A small self-supervised audio encoder (BEST-RQ), trained from scratch.
Model: arch conformer, norm layernorm, activation relu, width 128.
Data: trained on synthesized solo parts of chorales (CocoChorales), 39062 training examples, 16.9 epochs.
Rows from block 5 of a small self-supervised audio encoder (BEST-RQ), named by matrix and row number. Rows with one number within an expert belong to one neuron, the router's apart. Each number is 128 + 32 x the weight over its row's rms, rounded and kept within 0 to 255. All counts start at 0. Numbers have three digits each. After the name is the row's rms in percent of the matrix's.
Before each expert's rows are labels from the 100 clips, of 14976, where the router gives the expert most weight on average: "responds to" is what is common among them; "peak on" is the class under the peak. Only what is clearly more common there than usual is listed. The data: synthesized solo parts of chorales (CocoChorales).
# router: router (model.blocks.5.mlp.router.weight, 16x128, trained with AdamW), inputs 0-127
# up: expert up (model.blocks.5.mlp.up, 16x256x128), inputs 0-127
# down: expert down (model.blocks.5.mlp.down, 16x128x256, transposed), outputs 0-127

# expert 1
responds to: viola; violin; note A4; note G4
peak on: D5; G4
router.1 120:118178128102115199087100184085176122052101112195148184141146141140135120144087104140122107068106156112196130131117141115133204126119086133085094116124104108145100119138087114089107135134103133155066194184152138119166107118163153125077084137102109166148138139100194137137110126134071110109131094087107100094142120090124084117105192152121096116124095140162098209135135099174081156106138
up.5 098:100113102091120113149078128150076103122129091078120148122093126109105164093152146113125128124151149122154134170124109141108109074097096171123124132139133122121108132085124059137094140096146210184106096135123087135218172105157096161175148144079133077140158106132085179215104110157089165143108116108147175089173152059164110212102135090157131126133153139113158155163137211138148109111124
down.5 110:100137145105117161160173108070165082088129112155155150115195114153105158144155124137156134103188237127123174152155096097050143073093121151115099133161114139079176179091140096167151116130162114079141163109089117182088093131076126157159098132107152137085086106125130120133129166141115113148106085140123109140168110124080109086122131185138125123206139123094055153103097099108086166131116
up.6 091:181242162193165080155110131156114144110169129121091129116135098092103130144128096158117083102107117183140119080134123140083155129103156207124100123163119103098118111121130187162160104150111096150182126137082143087110145129109088121138157063148202104102141079109128149118113084157137177181118066168123149081143122093112151118097137147104109141176160056124162162169163135106098106100127
down.6 086:144100150130126105126124132145165160113181158145144117118141135122161064132129117126130072119113168128107077116113116158132140134099088069095125124104038101137138129099139124154128145108127058113139141140145131071073142185191123181090122141153079101121162167083110118111147157148132100140156219144038126163028064171154129183137151131085140115109143129175131094150115172107161104088115
up.7 110:081114102118073145156151071126146152138120159113102127096184154112147180115106097161039065144116168091108144104154158133122135108173101138106107088134081122092185119132118160129121120071167231095147097142148165097176110120098158130122197112093148126149170124102200127095139122141163197145137167114107108114160111163081105183156107110063105096133141151148151141104181132138098123086127
down.7 101:131113109089161194095106066103128131156187115161168113153101119121133131151168149139134165113146093090152118141132039136165115121195189115077108152149184178121157164108168150159164087154104132091136132110127115097099143157036091145199128149083089125073102145110146145165110148083085177101101168135123073120133098173104169171110125138147152122084087113130137186132144130165096104142147
up.8 109:056126122125070144102126104094106119186117108131118116156084138169118045110149079138062096115090124148145127108161101142205149127154156163118091163122130117108123176076175080107129163085155071100187124144138131180136175121192171136146150115150149144149128116165069070123170143110106065087126124139154139135169134110118089156143158116162096099109097139171126148204158146139072082143136
down.8 101:147104084166079093138097136181129138123160126175092140043133140057105179128117091128098182152123108065097097109117118102101130062129154091166174128166144140123106178161118114087153121094130159132107100117127153108190153154160175121131178136143170137141142143192101151119116120142095184143130110096132147162163114117073137083095141147047096161130113205173057133117095137093113140152161
up.9 124:110125113153084054145202140119138184161141156138021121112172192109126103156090110173131091207188121148083096139117140085144126140099127149092135177161154153118129145170049160132125119118128075125096122143152152139112099144096090080129127116120121105147114091148124185153145128153104130065085137151136060137091161173130139137123144131128143164156164106106098071170093103143187121099129
down.9 127:195188183161203126115125163124151138137112094129078101086145123146114078137132097049095095116144142186129081130132119122133121100201137168158109133097090112147127106067126135061153119125154109096141119155099129180056170168071182098129180166135110063160132133117164119087071168103112164116164136108116091098118095107146159120126118132084167101105165105132145104195123162110118138140109
up.10 107:114069071175131155126144137143123186180175140166115102035143121108133148176052147107097150120069102135109142129126090151096161132094188091129114221120131096147095137167064181103082084134139125097099127117104108142150137196088172111124165165094092123140114128139107129153147128080136144171140181104139127125118127132154176171117114184125139145135082134125090175086163083119110098166153
down.10 109:112164046080134044072149132107137089097172155094145114108109073131145105092138142116128133112101136092121107148152088122110184154111127162121141106081176121128122130179087067088141129138117115075080095165128116113096098109169144104158140118140125116161126148106212083062093115121120085116081202111074113162132171159092158104139078102078104110114083164126155124133181082156133131124175
up.11 084:105126120169155095087066064138143117094102180181163094135132102113160141131145133122150108201096087164159090109114196098103124135156123106152135147163116067116104043119076129104156147128118111117136166099169139161071142148133174174090167116069154091125171099190122100162155114109150086076068151111181146162115093113112112187070131172124144126126103109141150118167168142077153135129131
down.11 086:127142226143140154120148091126100147145110124127131155178164135079161124113125146132124173129148119151111106138111183166098077179013128118182177105071153127109125183130084156140116152087110149107153127079202181181148121121077156089173129170139148132092104164116110128158106134130146091102168135154143125125101173113112083127191138089111076151165116046149120102127119167110118144140111
up.12 105:163166119121179211138161101079073112067118063127083092144120100090144126147162125186180163148089062126141154114099188154125125155148130142128084112161148113156140125119126163110135147123096106184114134094093133093135142073136167125156161124137134092184185075055137129118101081131144121100178073129099101110127169205130112140145194095096154075084128139130148098166110109131125139126107
down.12 099:144078119180062141102110111114210157124180203138149135166127133101113138117137118181138075101135141093147081171138138138131175113144158083154138139121133144135157113133160122120157115114062077105111117127067166143150098148134149149205113123064117146132160141059166128134120108135132077167064163127076130142138157099062125137161060099133123165113183124168143077175104117135156185158105
up.13 112:138111131062127179083115043159140098143187109136170110175097102175131109133122089145126121136093183128108149052139192156154108111088153100113107102152136122094076143143132116186160167143128047158088144140111136059109083143105152131108162113162149134115103103105084104123126123152091068181059148113148145161141129150123130160169134080131157163179157148068124208125135124129108140109144
down.13 110:124098109145138114155065148112127182182117116087121104167141122207155042099065140134112158107050105129143208134120166140088174113115124148073146153124088184096087123117132114142102129108121127102164158114141132108109142125091123150159172126173076120084170135097100169151131104117135168080141122113081122139115133172102098161092078060171088137093118158131057120132087172108118119074139
up.14 097:087172138128118094152191080058123197154096144164143222151103111133101144114120113098106071129120130113076143129133109158173091110063151107137074176125120082151152152158058161089120131110173099074148151152104138146147163184100139161130154134159168130088142180122132131102102172126097118123133166128134131173085115129103196155056157079111098076120143143128137138137126151093134182120089
down.14 097:157076160092106147160114078142122109220116115140121133107057174076152102106161067158157171156110165092099100154108064169136100093139068140175134160062113164115120130135143141152130130124119146129145130110132100136151152119189174088084131117152158116117119083138105074160124122169099095150132141107063115042154090162105144129123110108085140141191148155121084093115197155128081122156117
up.15 092:085128081133107127140179074138155146120172135133160141119094124082199115152158117124153072161116151142081124158168148143111112111115137136132197130133123095107150134161137145102180107068160120145096087191127119153131113150060146185101085096124071198087092091114113133117178163105155124148175133103117172107128149150111123051071140186154093164172108090094130148082119172051130118114110
down.15 101:152097206112172194123160122154167128142113103110116098089154114130132123128129087096082144142129123177148092175126098145144120139099120125152151134139135154168103143059119104086173151102150169163155151081112140121107158086158154126109082181170154145159104107073095192124125190115094137146191100213103169191126088122133143134166129152155158094145127156200129108106142165146054114078172
up.16 116:119149072180141083107157141139135141148130129154065141146120114094092156137152129156167122127095097106162136182055175134145138157127182134080096110131164186122134097068144156127122054110085158131115166100103093096178078161105084101183109107094122187156153131127079190136101134148137164103154123119079089112116168089144171080118115104157102093191104130167143096132126158192108104183161
down.16 121:098167179102145166180172148100167129126115148095074113134163147131111157115117101159123110120144191102097098116094197130159067165138059096137104140096086086098097138154116105136147101209099101138136133146076137195114130163096134170178151118125135116109146174095206085073139071102105120136108138108130140180123136160208129133108141147096074182147144165097113111124099133112169177132096

# expert 2
responds to: cello; note F#3; note E3; note F3
peak on: E3
router.2 122:080092103101162117109102115131123143136070158150080123197131122101120136161107181099175126154097164162068136105123087120167124177090106078065123130174114146165086110180084203119113080124183196118101146140094139131124084106144123147137088103131130167151175187089135119160133131143044132192101081139122107140132087106098121151114089124112100124126105164182108123147088123070102142078139
up.5 105:166125149131054136133160091148144122143115132116114154188079081149102097138111129088120129104058138108108161118166142141157161151153162099155187130154110082148133138203144103159123121101168084152103048128107157123129200141112146152095141146099116106109133156164088132115190093138068141128114094105116129129086141155185119142072116102069119110180096080134098208110115139149080214146147
down.5 102:136142086094131076147110085152163118118137159145157117135114174122141103096192188128085088179105138103070030121106133193114115082090054119081054153101112124113098178100168155138153151149163152085126120131099094153140128070132074177123162154159082143103146131139080101129119118141095083074133113119120118138129147157162135152088217154137122138130089094159124151083111125122151139158164
up.6 141:096120158155180133158122180144091112118122122105108137046129121140174124088135147085172168140095096139143120123114094124163140147145182135114162138126087151105132089120150221115158116094150110083104164133139078140189136165133136215100131141105144090121115119115113101154158197136164097101085092099171160099145133131129072059113192159098145105064093160045107103098126132139143182128112
down.6 132:100102086090134106139160135060155130141078107124194107102184134126127122128140118131135084139143118131148166100157116093164175153149142108090171184137157139114164024170120155089135100154105122132174164105119107165105129191093110059104087149068093149084110165133152129075115060141159138125108154139138119052064147107098171149153081086133122169088122138149084086118107137166122108112099
up.7 068:128101146120118116111097114131142171136084125126131053096185141131105165199116127139168098138180113120162151138124127121150130111111138162153103133146084150139127134103162111152191202093105062082184184147096077093121119171133157136091129173149103059082137137088142088110158140108071106190099114141049171153114152167112133158117098163119115128077153101155150141141072120107198111097179
down.7 074:114118158161117142182089135092107098131063127153158115105137099130182112176109141146140111109110152140038127122178073100091107168160140150107091125108085168101150141149101138100115155152106143120160069112076158186117151079087150184138101118172153147122136178113097102162135081072125158121147111152150106191163165141130146187192077170090112145173163147089099057120134154106127145136071
up.8 083:077128194167139089189055160095120136119137142159126064146159156140094126150168150083136172103169069142126140174123140124113144149144131165102072145115162110115145102088128162068162124074135122158094115192052157104160141119174088107158087132174132152123098148132053133148146130186106073080162159102106147104134151126087085115161146093106139165078138154113175130108131177123104127087096
down.8 087:153139059074148110100129145103095087123187104119102149120169112123131145162073129141181112105177093125145070161113141104071084170105134071096109120114163091156097135184185146119084150119109155120088124055110154213115129098128111134155142111104129115165173100170100107130112105144176177182098180156139110100165106160115140100136137102083139106177120134086180155121150132141166208144169
up.9 079:110141075128122115128155187105145112133137131120142158115210134073081167052141114127042097146121156108098125176173102170122153142131173115132124111112136133108120188082071158142093130212177113149145153146088138137109177146067142149084105145157194104100117187130147104152172143135123115163119124126088113141055139129144118150169163139127138091155081116111051129140108166133112159085083
down.9 080:152002071084123119145115162123105137180118139127156112110149083141141145092132145115171119151131147111115068127139125141084178138164154067125107066138143097129110139100170121205125144121083145131208104114132163120146139134119140148078106140168176121104127081080135129094106165153151167151085168096131163151110116140174159110165117170059175078126143082064158167123148166152140150112141
up.10 101:162173090111124063142167149094156090081090177116122205116120115164122168131132067119115134172146112167110079190163123141077129150144120092174060120144095088140129099188167138145076157149125108070109139083173150112099135117136098149099158151087138114110177203159091105135102154153134096080120104177084132124152127108111118172157103163139071171132145099140145096084123076160093156101110
down.10 110:115083198108152166145074130148120186148134152109134091155079168100189107086156200146155163118104186132099157071075178155145105129117111134084157136110094179108098102111171135145066120128150176154149112142116191137163066082053150117128095130095122127120109091135106112133152137131155111161122140119112123165113161116131119102081122083152118056099091098129107170137155154104131148092040
up.11 094:112141106148139127091135152141199126122145142136166122188157131140124184132104131085100195067084117118133142094125107164053081100131160123110149154144094104084116123096135157119101112134058055082101098116119180149135108110168210132148156150163125084085193138121097148169094121168180122132126118136101029175128100086141179110104117196136167103134100150151143111156127141129128129126173
down.11 102:077142121158134127127174126142171121074135138093159198123122132111103046097090121122130134101158100101142125126090118141118038092082050119079145118124130142129074132142157158169101143182184138088114190134136161163130160122145121075136157128177142086110120158144107121155083096127128115146135144134118163156098118125171074092131133076168153157062085199131107147146189094119151140198096
up.12 092:139174078156174147067103119121077164161109083138103107136127104146119149096139116131150135183192088138032131196089122166124124095152164135124097098123124177193121131096161146151135075126109169105113162114154115137126179094083128147127122074052097150161138157122156122094171152090116117133117082139112127132080158132108070102117179115181139171101074127130165115091163190157113112088166
down.12 085:144131189165125135129110166131194120148179133156127144094161101108087138123127076097132108127094162167053118097153151099093114173156106106134175139117139111124135095165151104197134145153087125162098144149137159082072132192119134097122133109141132105097090139155113141150118084106115158130140172099132104094104127099160184090193121108072170099078064050139156162180039084168144129138137
up.13 098:095098079120184123136096120157120133103184174049160135125176167108091093065095147135123137166109120116106091157162126145133141160132150159157161171128136120111186112062144125168098141191133160160111134223102126060139114123095103105122068142092109073106156115166121098122127079130125124084120159147130100109181105156146091142090157233130124161115125140180140082104141132130108150173131
down.13 112:129136194051095128111174130095156172121129124126096141126174161209099185087163206120127146134131071090122133078106124130139150103096127079092133146125107144170080088131170159178139138117079147166117097119111106088116099122152139079166109132104080166135108131128106101097166161125126138102102116114119167127125082085153115089177129159142162080145176130103209139121085133096206107138069
up.14 095:147136124156116116161139128061147130054203141077110112113081180119124144167105161212160074168098134107092170050209159147098173144149169107113117129150093172090147130122137131127174170124145122121130152154103133074135095092134126091146117121101150134126119103147103139096119111089077093170101139138097086097103140150126120139101141081089138134075143195133222119124174090099146154136126
down.14 106:095112150093124094114185139108115208128121161149071098136137067144149139136069134128064072126143089157164109120124117154102122148120164134143095125129128159174163160167141098171116144166117097120067148152126114063179172147109149133141123102128152161166086096106193172173139056119087094123134100154147152102082176072108166164110124174193167104137108135107139087125065120098114064137132
up.15 092:089156123091141100151130124082137140153143129106186094150105159113095141070101091144067191143113118212099071096100182107082097084164126192088077153147141168122153121139162130132118157140171107165105065148133124122125114128126135128144115158107106099097128137095075076194104195135127096058139194162162136119079169097089183127148123159169130152130137162146122159094111168158147142112097
down.15 102:140098201094129101147162147101146125088111164130132117177126101118106173148142167122145137163117116142017144131115109163104122117114068116133140099114150120091087146081132089078189079130145157136125112115136144113150173077167155154152141156113068175169102053111133090093146158138131123157116135195148126167138109160093086087094124075089179105190141184154120129107182132112059158145119
up.16 086:081135210088110086145146112127138102128073162124127134191067114093140097098142119145111109131105112088097114094083156155171116123174130089121085112179193129139104048095078147114145156122091158081153105164147090143180172133176126127112180158138128146123128089094183152082164059164155128108162122123138104156156169077137167106128139125162065122175141144094102119121125131109139179072163
down.16 096:125102126141105136124096066152067146168157120113155144158107127157143094170112109147089196185143141082131103135160129082128097113101109205045179171121150097062128177135145086128104175117120048099145118115127125108053111071173160163087137155076082149180133103118080105173113120142153089152163099135167133126090149110155083134076103122149135127142117116176146147137100166133136108121086

# expert 9
responds to: note D4; viola; note C#4; cello
peak on: D4
router.9 111:141113100121165147094096087168161124119135098126187121123187120118150096170132140110099153181113153105171167130166141121157136057073127118092146158106124087122139075171120094152146111133039138141156147112116105099096115120168117145100120080102087154060118120083085164129117103136137134195149078105129110040180125112097197088133129124132118106172085126085104119098205154127155183102161
up.7 116:147139138178118097159164163146103120190157098119160143146067109174163225129115111115060150137108095064074102174134152127108185133117152141198157114100123146140142072144149142092069153121132126093092105149113124122076080168089124111136086162184155200168085130148102062102139148121102102143114135164098098155067153122152109139149162154109134121159145097094057124165122111110145119112134
down.7 118:132182175119166168112126165135112104141143134109130140068122097197102129122062165161162131083127163101134135127142080167125120167127170089119115143143172146140153121158126183112094109149063151197139106164115123133178111133077070059145113099154133089109132123116159135137140073103098153166128168111181148092137086113076095072162101063068159192140094107154131101092083143139109067131142
up.8 083:109137040161143140082123082075156105139198116148133092128157081156140086102145157171145125102101116144154091114159119100104091176132193114093122149103109125154195164146091184118139113149146194118110134099110153092180147156101118089154065111158159077084145130125183104173147112113101121112145175116108137105103105104175089108167146099100111101134094158193116077159120188134122079144073
down.8 087:139141113128174140086185124107123079091149152131067132142077177079136148166181133096180112124092129183096114114135124138151062141177068132173126120118108137087166089115146121124066143104147089138144176083147147153124136191168155154154113109149154164178164104125164099166127172064149112080060126115192135178109140143069121113118143122172160118144100100149200151107085126145160132147090
up.9 117:120095108138094101118154107132161179141154096156124117109140069157147157146166154113122085119167113139118089135052105151088083133127122188056102163039136110126163104145090061158152108180127194109157174152089127143187156215122140099094133084177101197122094165120136105118122080129112141149144160096092145082123136107122068139146145107110172071168145142124124165151128121086137131113118
down.9 111:136125131130121185158175110120121124192140090107119123099148105082166096177197126122184077150158088177183129137124125160076121127156124161146186139104151123155155179075101119156124163127115120185112167105119177093088119172172100109124128153173086120118127102128135159141207153138132090108060127093152145074109099052123143108154139123092089077153121145117202191142168175113128128116123
up.10 078:156152139108078216144123136118084117152083144151130129126162147159144107143094129047116075127097098108112176116105104119108122139116166138138115132149126137174138127150124129085094143114116229100120135143220079131113114162170158137140104097121124071116183203091083090138134129082165161151138150112120097102111146089132106193138154149130135060138191198097134086112135183128110129142083
down.10 089:093117135067144103158103188138100130121129157181163116068093119104156131081117152129168109107128213118123120183137087134137106111160086122163135140127124097104143095106063144156210122128090129145092124132126096143141119128103152131148112084116159097143139161077170096158114135119150119118131110178079198113148050116071052157122098098096114175175198116136127040123091096110151117137127
up.11 110:143107114117169156118141074122125116124121162150163137005125170186151083140111130111112065138156110089131129132097119142140145099145146115195129173134086148124103096127113090097122136190182162154139123109139158085135168117114121131088129144081137152126133086171118079063189039152072119141165174136156120112114101177172116098100121128146127065097104148120135113106132167104098215126147
down.11 102:066141116089097136108127131115125163134079135153059083145151139091139116183116114170178093146127120138154137127122091157139190101066095205128161089176166172102157138150112150076101157136127130116154211140086140166135136108163060141077061118154168122111121109115153147131109111149142153183109163134091127156071146093192090150147067159087165115151128147106167146107130134083180129092136
up.12 096:122086085135108147104120102125166135111091108131103128116110169127163119113119075064076120168128114143094119122206118104048104093169165123135117160144103120118144082126160138154131086126191148149085160120058193140112078129181141128094171121193108194105156130177161124160104123092149118108111124151154169169099105162118181161085119138135109176197125086142181109085146070130097133140080
down.12 108:158160162120143146112155137144072097118116136117169158103089082111121133146112147132139133093139148108116101104072102108142168097190113179155046110155155156106144165082062099113158103099142178114149130117181114148199117101090145103122108094045127146161145098094101145081041110184111137113130088159131111089142087110140135156194087106120154126085121112118052112100187145104148146088165
up.13 105:140132107132065060114126126155124082111159201131112064087169122179086092150153110097148110154156094122146149113066150138111131074150130087090142063108194125090083137089148115197137119128139170150120095098162129135148092158141151121109165132150104167120141120083136138076124153157197115069166088168116140118116098142100188110121159161129201126124120093122098117099125132151184189187127
down.13 097:108096158099155117152148140079099120140097092138178164114115121095172135123158073135114116084207142096124099201111141135096134087094170143120110128129104170114107125112063141115172141105156098102065113151112111142109118104114135105099197088151111100153123055135067189173134111136131188155126177111152106113181096144110137097193163154142179163079132144153077093126170107195152168165136
up.14 105:144148152080200148177125143186163126156141031156049128106174163088085112087156183126127108135185105122171118088122138170097123153135113105104075133171096135104110129152100123095149133148164102115131124116095138154095080072124099142124118147133093114124146134106146153082102121135149141174153100144144142105141084172148135175050104076094126213071081147151148103127178106114162107120164
down.14 107:088084122156109157120092119151166125145116149135053145137070144159169129120131114133079080084119160082160075100139120161121124116083072178157126122077123127084166175092085075110117113077146139151196197128160121118170133145121147175138100111180183102147134121111120142121144153123136102116165083123076058128123140133153141164127098151034150134154083073067106109109117183117106160145107
up.15 097:185118131146095128115183065078168093152057106144147084121090129126137100159121100104102096123076131092140123129095148106092084113113119126149102163114183145152072089153101106163113149150135099112177115134157122086125181155192157150142090171159131131154186148137108136160102134148143136119143164141130128140112214094104138120180181147097065102137087109162177114087132187112149051055109
down.15 103:078156147094166120133123100164162151115124173143180156154149099141107065112144188177166086119111134105176166179141184107143127091147138118123132139126095115192097116099106193120100110117035120145079080147102143128131093188153106082144125109089117074125134155122094153137128156130122145175111180054126114153166073184148171164141113115152123142111176133127153135186162128144206130087152
up.16 073:097114096129136147114098138108111111141130135127131139108151102132086150151120105063078112170086121127139111202087146159139138139182163153134154092129096145181102141159143168137158096157162161048127137165109152141187026111133058166130138167153138186096157141105123118160121167178148156114126075155084121111140081069128066066137185148166128131157125096126137040103099121126155106113126
down.16 072:149121141171132115069098120055182122186163127153139166155125125133097159147119171154139090117115134079158115121147081132183135155147144098150102151103105130072101175055054128125103131120187113119062088129090165181123109138052139085095130151115191120138133078212138120123109124147093132163108115133128168126134077177075108075081182111135146124141120100129107141137136131164175108113081
up.17 113:096125127052154146134124166135201079071140124090161149095146158111077160105137118123084133094126187119101093145095083151123130132165169058169140092134177115103168113124127128117078111136188098178142124105167126124144082148099066174180079052131119159087130142154098162144158160133167171162081109162171091120077143133134138117135172133124093080100157154101136092193152151133124148155139
down.17 114:134191131110129175094119098139111088159161118188120090052115129157132155069130083172089102070089066154057189119133142133155134110139104116124184159137141140098154137151148147115130108155106143165139108156125121140112124086090127173079142142203166119201116169136091123106106123141121090177173084116124122157122137117125094139130140084138172106100129137113071058052101099121077138094078
up.18 132:131107096127098167112091082122174135139178089169131176127090115072140141128146138158134180071114112122138113105141156074150125161130117082093123208117144164094126109092096210189116128114126091092102167137141113128104170111157097129090158162162101108070119085154190150121170114186150121092170089120169078120120146141160080091142094115088158158132128151183097154095102086103172187085104
down.18 125:158143172079112169141189154146157123142162159158154153143097150079138071106158184125166156194124167108121145149140115125110134118089103180121124140123111107111103140154185138147133159109118111118154066162108114159099136083082120156115109128156141171095141110123042127146083099086125095112191104158147179120204059198073101119143117104138147120099105159165088090107157129134051101079122

# expert 8
responds to: flute; note D5; note E5; note D#5
peak on: D5
router.8 092:136093094140136102100061117175111148164162132134194070125124157107124098119093084183135134109170147103197146064111174154117159135105083115078171151159167158145163160182105153092132091144121118146122146111098109153185129170123135155156122121108185110153110118129113172159128129110132140134090142102137104137098157083186191099079124217129206094129089116112139125086187165168096097144129
up.7 109:129124073180084077113096164119134162119121142163135120162101111114118174176143125112213173086091117174070158111167140114090103106145121123141133134169156119119109097139124058168167137163186085121156139087135140146151106150044099101125182072082144118189085071106124159150144127127131153162127124138131136139112060103055128119118096155125188140085105163167166141102120186107118080130130
down.7 106:122119097106115092122161097091095061106072099120171142087065131110109120110086102149139161150170163108080159084048142155106144158108080146101158127084177094146121106151098163090116117135117136144111125123186183115099170159192125105140131136148126098133123209097146147099102171115140148154139111154149112194085113097135092082120099075143086116182072146141030108122089126115105101123145
up.8 114:105133154101148174111110105055137084120152158119101140091027140130131127123148152129132087169138142138105080128158130070199173188104117126123137112080096117112092075095102148177133162124129084125135172152135150150154124119158129131161100155132125097140121122126136207106097132139089089114156163145115124077177169207197106075094116129105131110104092100114122137145139174151194042099120
down.8 121:148130169134128114105192166199158143150118164141108084108078100153127101147122184110112213067086118119141156127117128173118109142151128202111108167112187160084162070058101056109091095136067175112154145164136088107117085110110113093115124097101110132156128151121130133152153121109107121104130080113055080156121111150065154157151111094140125104121100123149114146151043148128147126112086
up.9 081:150080140089091075127121116096080106128076092123155153125138144143182097096099118178094166090093116068146171142132110131187133135133116125158084162137165118130126091090113179147071134107111123132112109128111132169110124103147100132105122130094142132135148121191189089185131110125130130093137123184176092150202170156171110179062104120147058217136134080137166187098113164105170114095133
down.9 088:126115112179129118061138070083134097096116171114156105125168081130110151153088152084170153119143100176180127108235104145119074129168160153160093087075186148103111183121135186154149144126123093137122092093156149117133153176113215188143170091121088100130117079165133096140121146145084101134165154119155133078146150146097123105096131183096129180073110123109154133139116138119104094137134
up.10 069:082142108144135156148145156130109161107090142152170158059113128139125122116112090079113120144086140117081075125140171139067117142138104099136083095131146180058200104160125083108125106151099139162106171128088169116159166199106178184144189140099125138121098102176146091111136118198172099122091063163103140190094100150079160053113108148123125111125135117142123144143124148128192131166167
down.10 082:155112173050171115108116109146120104159121204158149110079134083138153156106104146133170141096102128140117150122059136086123141118127188069126137154125127088187122151110185126178128103094174099142103066120110087144050138162140089107067163127147121112175173146136142126197175125131123078146128114114174210153126083131133103150087115109168122139070105106144058139142123128120130138121075
up.11 096:169126152091152154120086052100101127201133161162072150093103173142086177153071110118130178146102121137146123144078087090099161094120095149108108105119091182112146117194108117102130160131159115138127125111102111131109149100111151169145108153125132120101123177102199158086100160113066096086209152161132131129147146138197139112172075141115115059188150142133142091067101107159169126135111
down.11 086:177174151072131125078151108170145124102144087153161127143112103161085103101155180166156110107144113146081149110169182083139140145136175082068117152098083140069127103143149056105064172168126141124132192142133153152131081127191156095148186125077108136136075152102143127151167162119100156106104152142108111130138123129032141151115096143124150174138113127119148200106093106119180082138103
up.12 095:063143071110191108108138096095119113129118126111111077140100161104113152128129119135162172144135075129129135133201158132150083136128157062153187161090103093213146090148109137173120071211138131121139110111156117121093118163153153146165107079118097180062151138113173132165158107145176190103089095082125133160102132092071110153111181130111095121056131131150112132150182106132121120139132
down.12 102:113158115144149146163157111130098168150106104141108153187138078133140163125179148142161188117153160099115146102114125121146128109148198144104190123121123115122168137191134180086096156094147181087173131083088168074155116113172104033119131100147120158133123133102107108070085148077114134139151119160169074124118014132140112082122091137079101130147145187084105106158143109091125106120105
up.13 113:111111141115179164170181150127174111087188132087120092093122123084139132117124117098112126123168152116196093102147140183141056085103154119125178144120087128167118158096146080147155100073110131139119099149110136162122138134182127204186124162159138120119115131137081129128170116072113141089146156112099156154138116101193151094176147142193113145104088135071103080123130140056095040116157
down.13 118:199117121127197125148187136107086121137109082136090137084142183180142112124152177136159145063135093141187109104083106151127180151199137097148126155139118143103141170148091134073117137119154133164185129116123075099102151106079080126151124117125065178073110104119173117122176095122143191067158089112120139132139121177153124098139149156147143114173134160056139156135158121179075161146146
up.14 117:079128091110189143139091134089153105101162104102157136099139100098167108165151136126147096088172153071155174073127147131147084135123141125173169190117173132055099170139152177149134156084137108136111128186129134119146129090178145170150147096125116103103127105174123103078155120117073077102091129131129122145170173087115151084115128138112139085140163204056093142182183082151062129149148
down.14 107:170130079132100166140113128108147187175154145189139119143092127153123138140099130125118146138140138114147157116147047114086138199178090197121099100088103105125185167165084157160123167151159169086199114119140125167154140127127133129110127127135141177166128072121118149145181115108156124157153158138127144152061061157171164132167084132089070078193178141110148188096118083106138139157142
up.15 104:109124144126130124186139116109126134069148135109163068102115148137110137139096140143157157071105134092140106092108133125097166168074116094159150118188128092115176143136124129102110161197120093169163105131083145205064149137128127137162154078068119068130117158158040155167188104101167110094145181126142142160145128117142128132145112100085121117180116096066138060118168131186128126113198
down.15 106:125126098142057165137112070107135119173115144067117154162185137142119159095104143090096194157186122175130122131112119120133132110161086153194146178166163136116143158137089115154120120052143143129132115125095110119157168127131086178161188178107168132107113146140139130109142130189146164148174158084157126153108121134135107126121095239119125171187114138159167132140110079128071197170114
up.16 113:089093190134058109095109160113142102144147128179141177121115076104106107127082145173126156080145136129180181130141129156092070122105136128093161154102171172138119116200155123158127114108141101178136187135094110184159139169112160108052111118119134161072113054103166158123106106152135115178140126161156078163110136115117171088096136147134145077125043093151104103104142069136088105115132
down.16 114:124141123170124146176152094151131127153129121122089079107131101099141183116176077137114146093156155091063150105111143084104122127108145051149070095096142121172125158150179155163127144190066137120113147180135149129152126203089101088142137102131114116160125106103103083138139100126119126154114118124125176134072116155131149148089070095161129097189105175172096218143173079103113077073168
up.17 085:180153100095048109157151117144109178145125135129117185047111091078103152171136073076122119170204126155142085160150134142112115105098174195105162155138128134123192120108149120120111141099071128110155148083106089090146120150157050124121168152128121139167087130130115123112126116181110160164128127164165150081147171086128109197170135157119103148061173154112110124146127088098085118102141
down.17 086:120041143104170165120123160154101145165156141127171092139110181194155079122140139125138123102170091124104102132078134119153186196184175120135119139168077117110198187115129128141121157085096108116116142141170172139168054167107100148140109115100115108138142145129168137189176130107145111050144136066153182096188174154118090134156152146141142112151119173127101131122126118136133190100089
up.18 079:080161119159116074153090150131140108145133177196163122142144108127163123071248166070108144129161093150123109079157154168108130141116131114112116095115099141127109158141102118059109166173104146137147127176101144155116153220121115143085139104135114148141090093104116136123148114138106197092081096160093086114057121119096166110115178120141068063121115073104184141116121135140104136140139
down.18 071:124142120155142133163131184090150174065131132095170149069102133135149162144156089096119129129102058194107163162128135096160130144091182120104152082188134113139126160146139186095137057134094116178048125096136074139140130115091089106132095130174142153155194143147095127100093114086148127178127098174142173139114177097131080132133089071162172145149147171101121135130157126100164070126080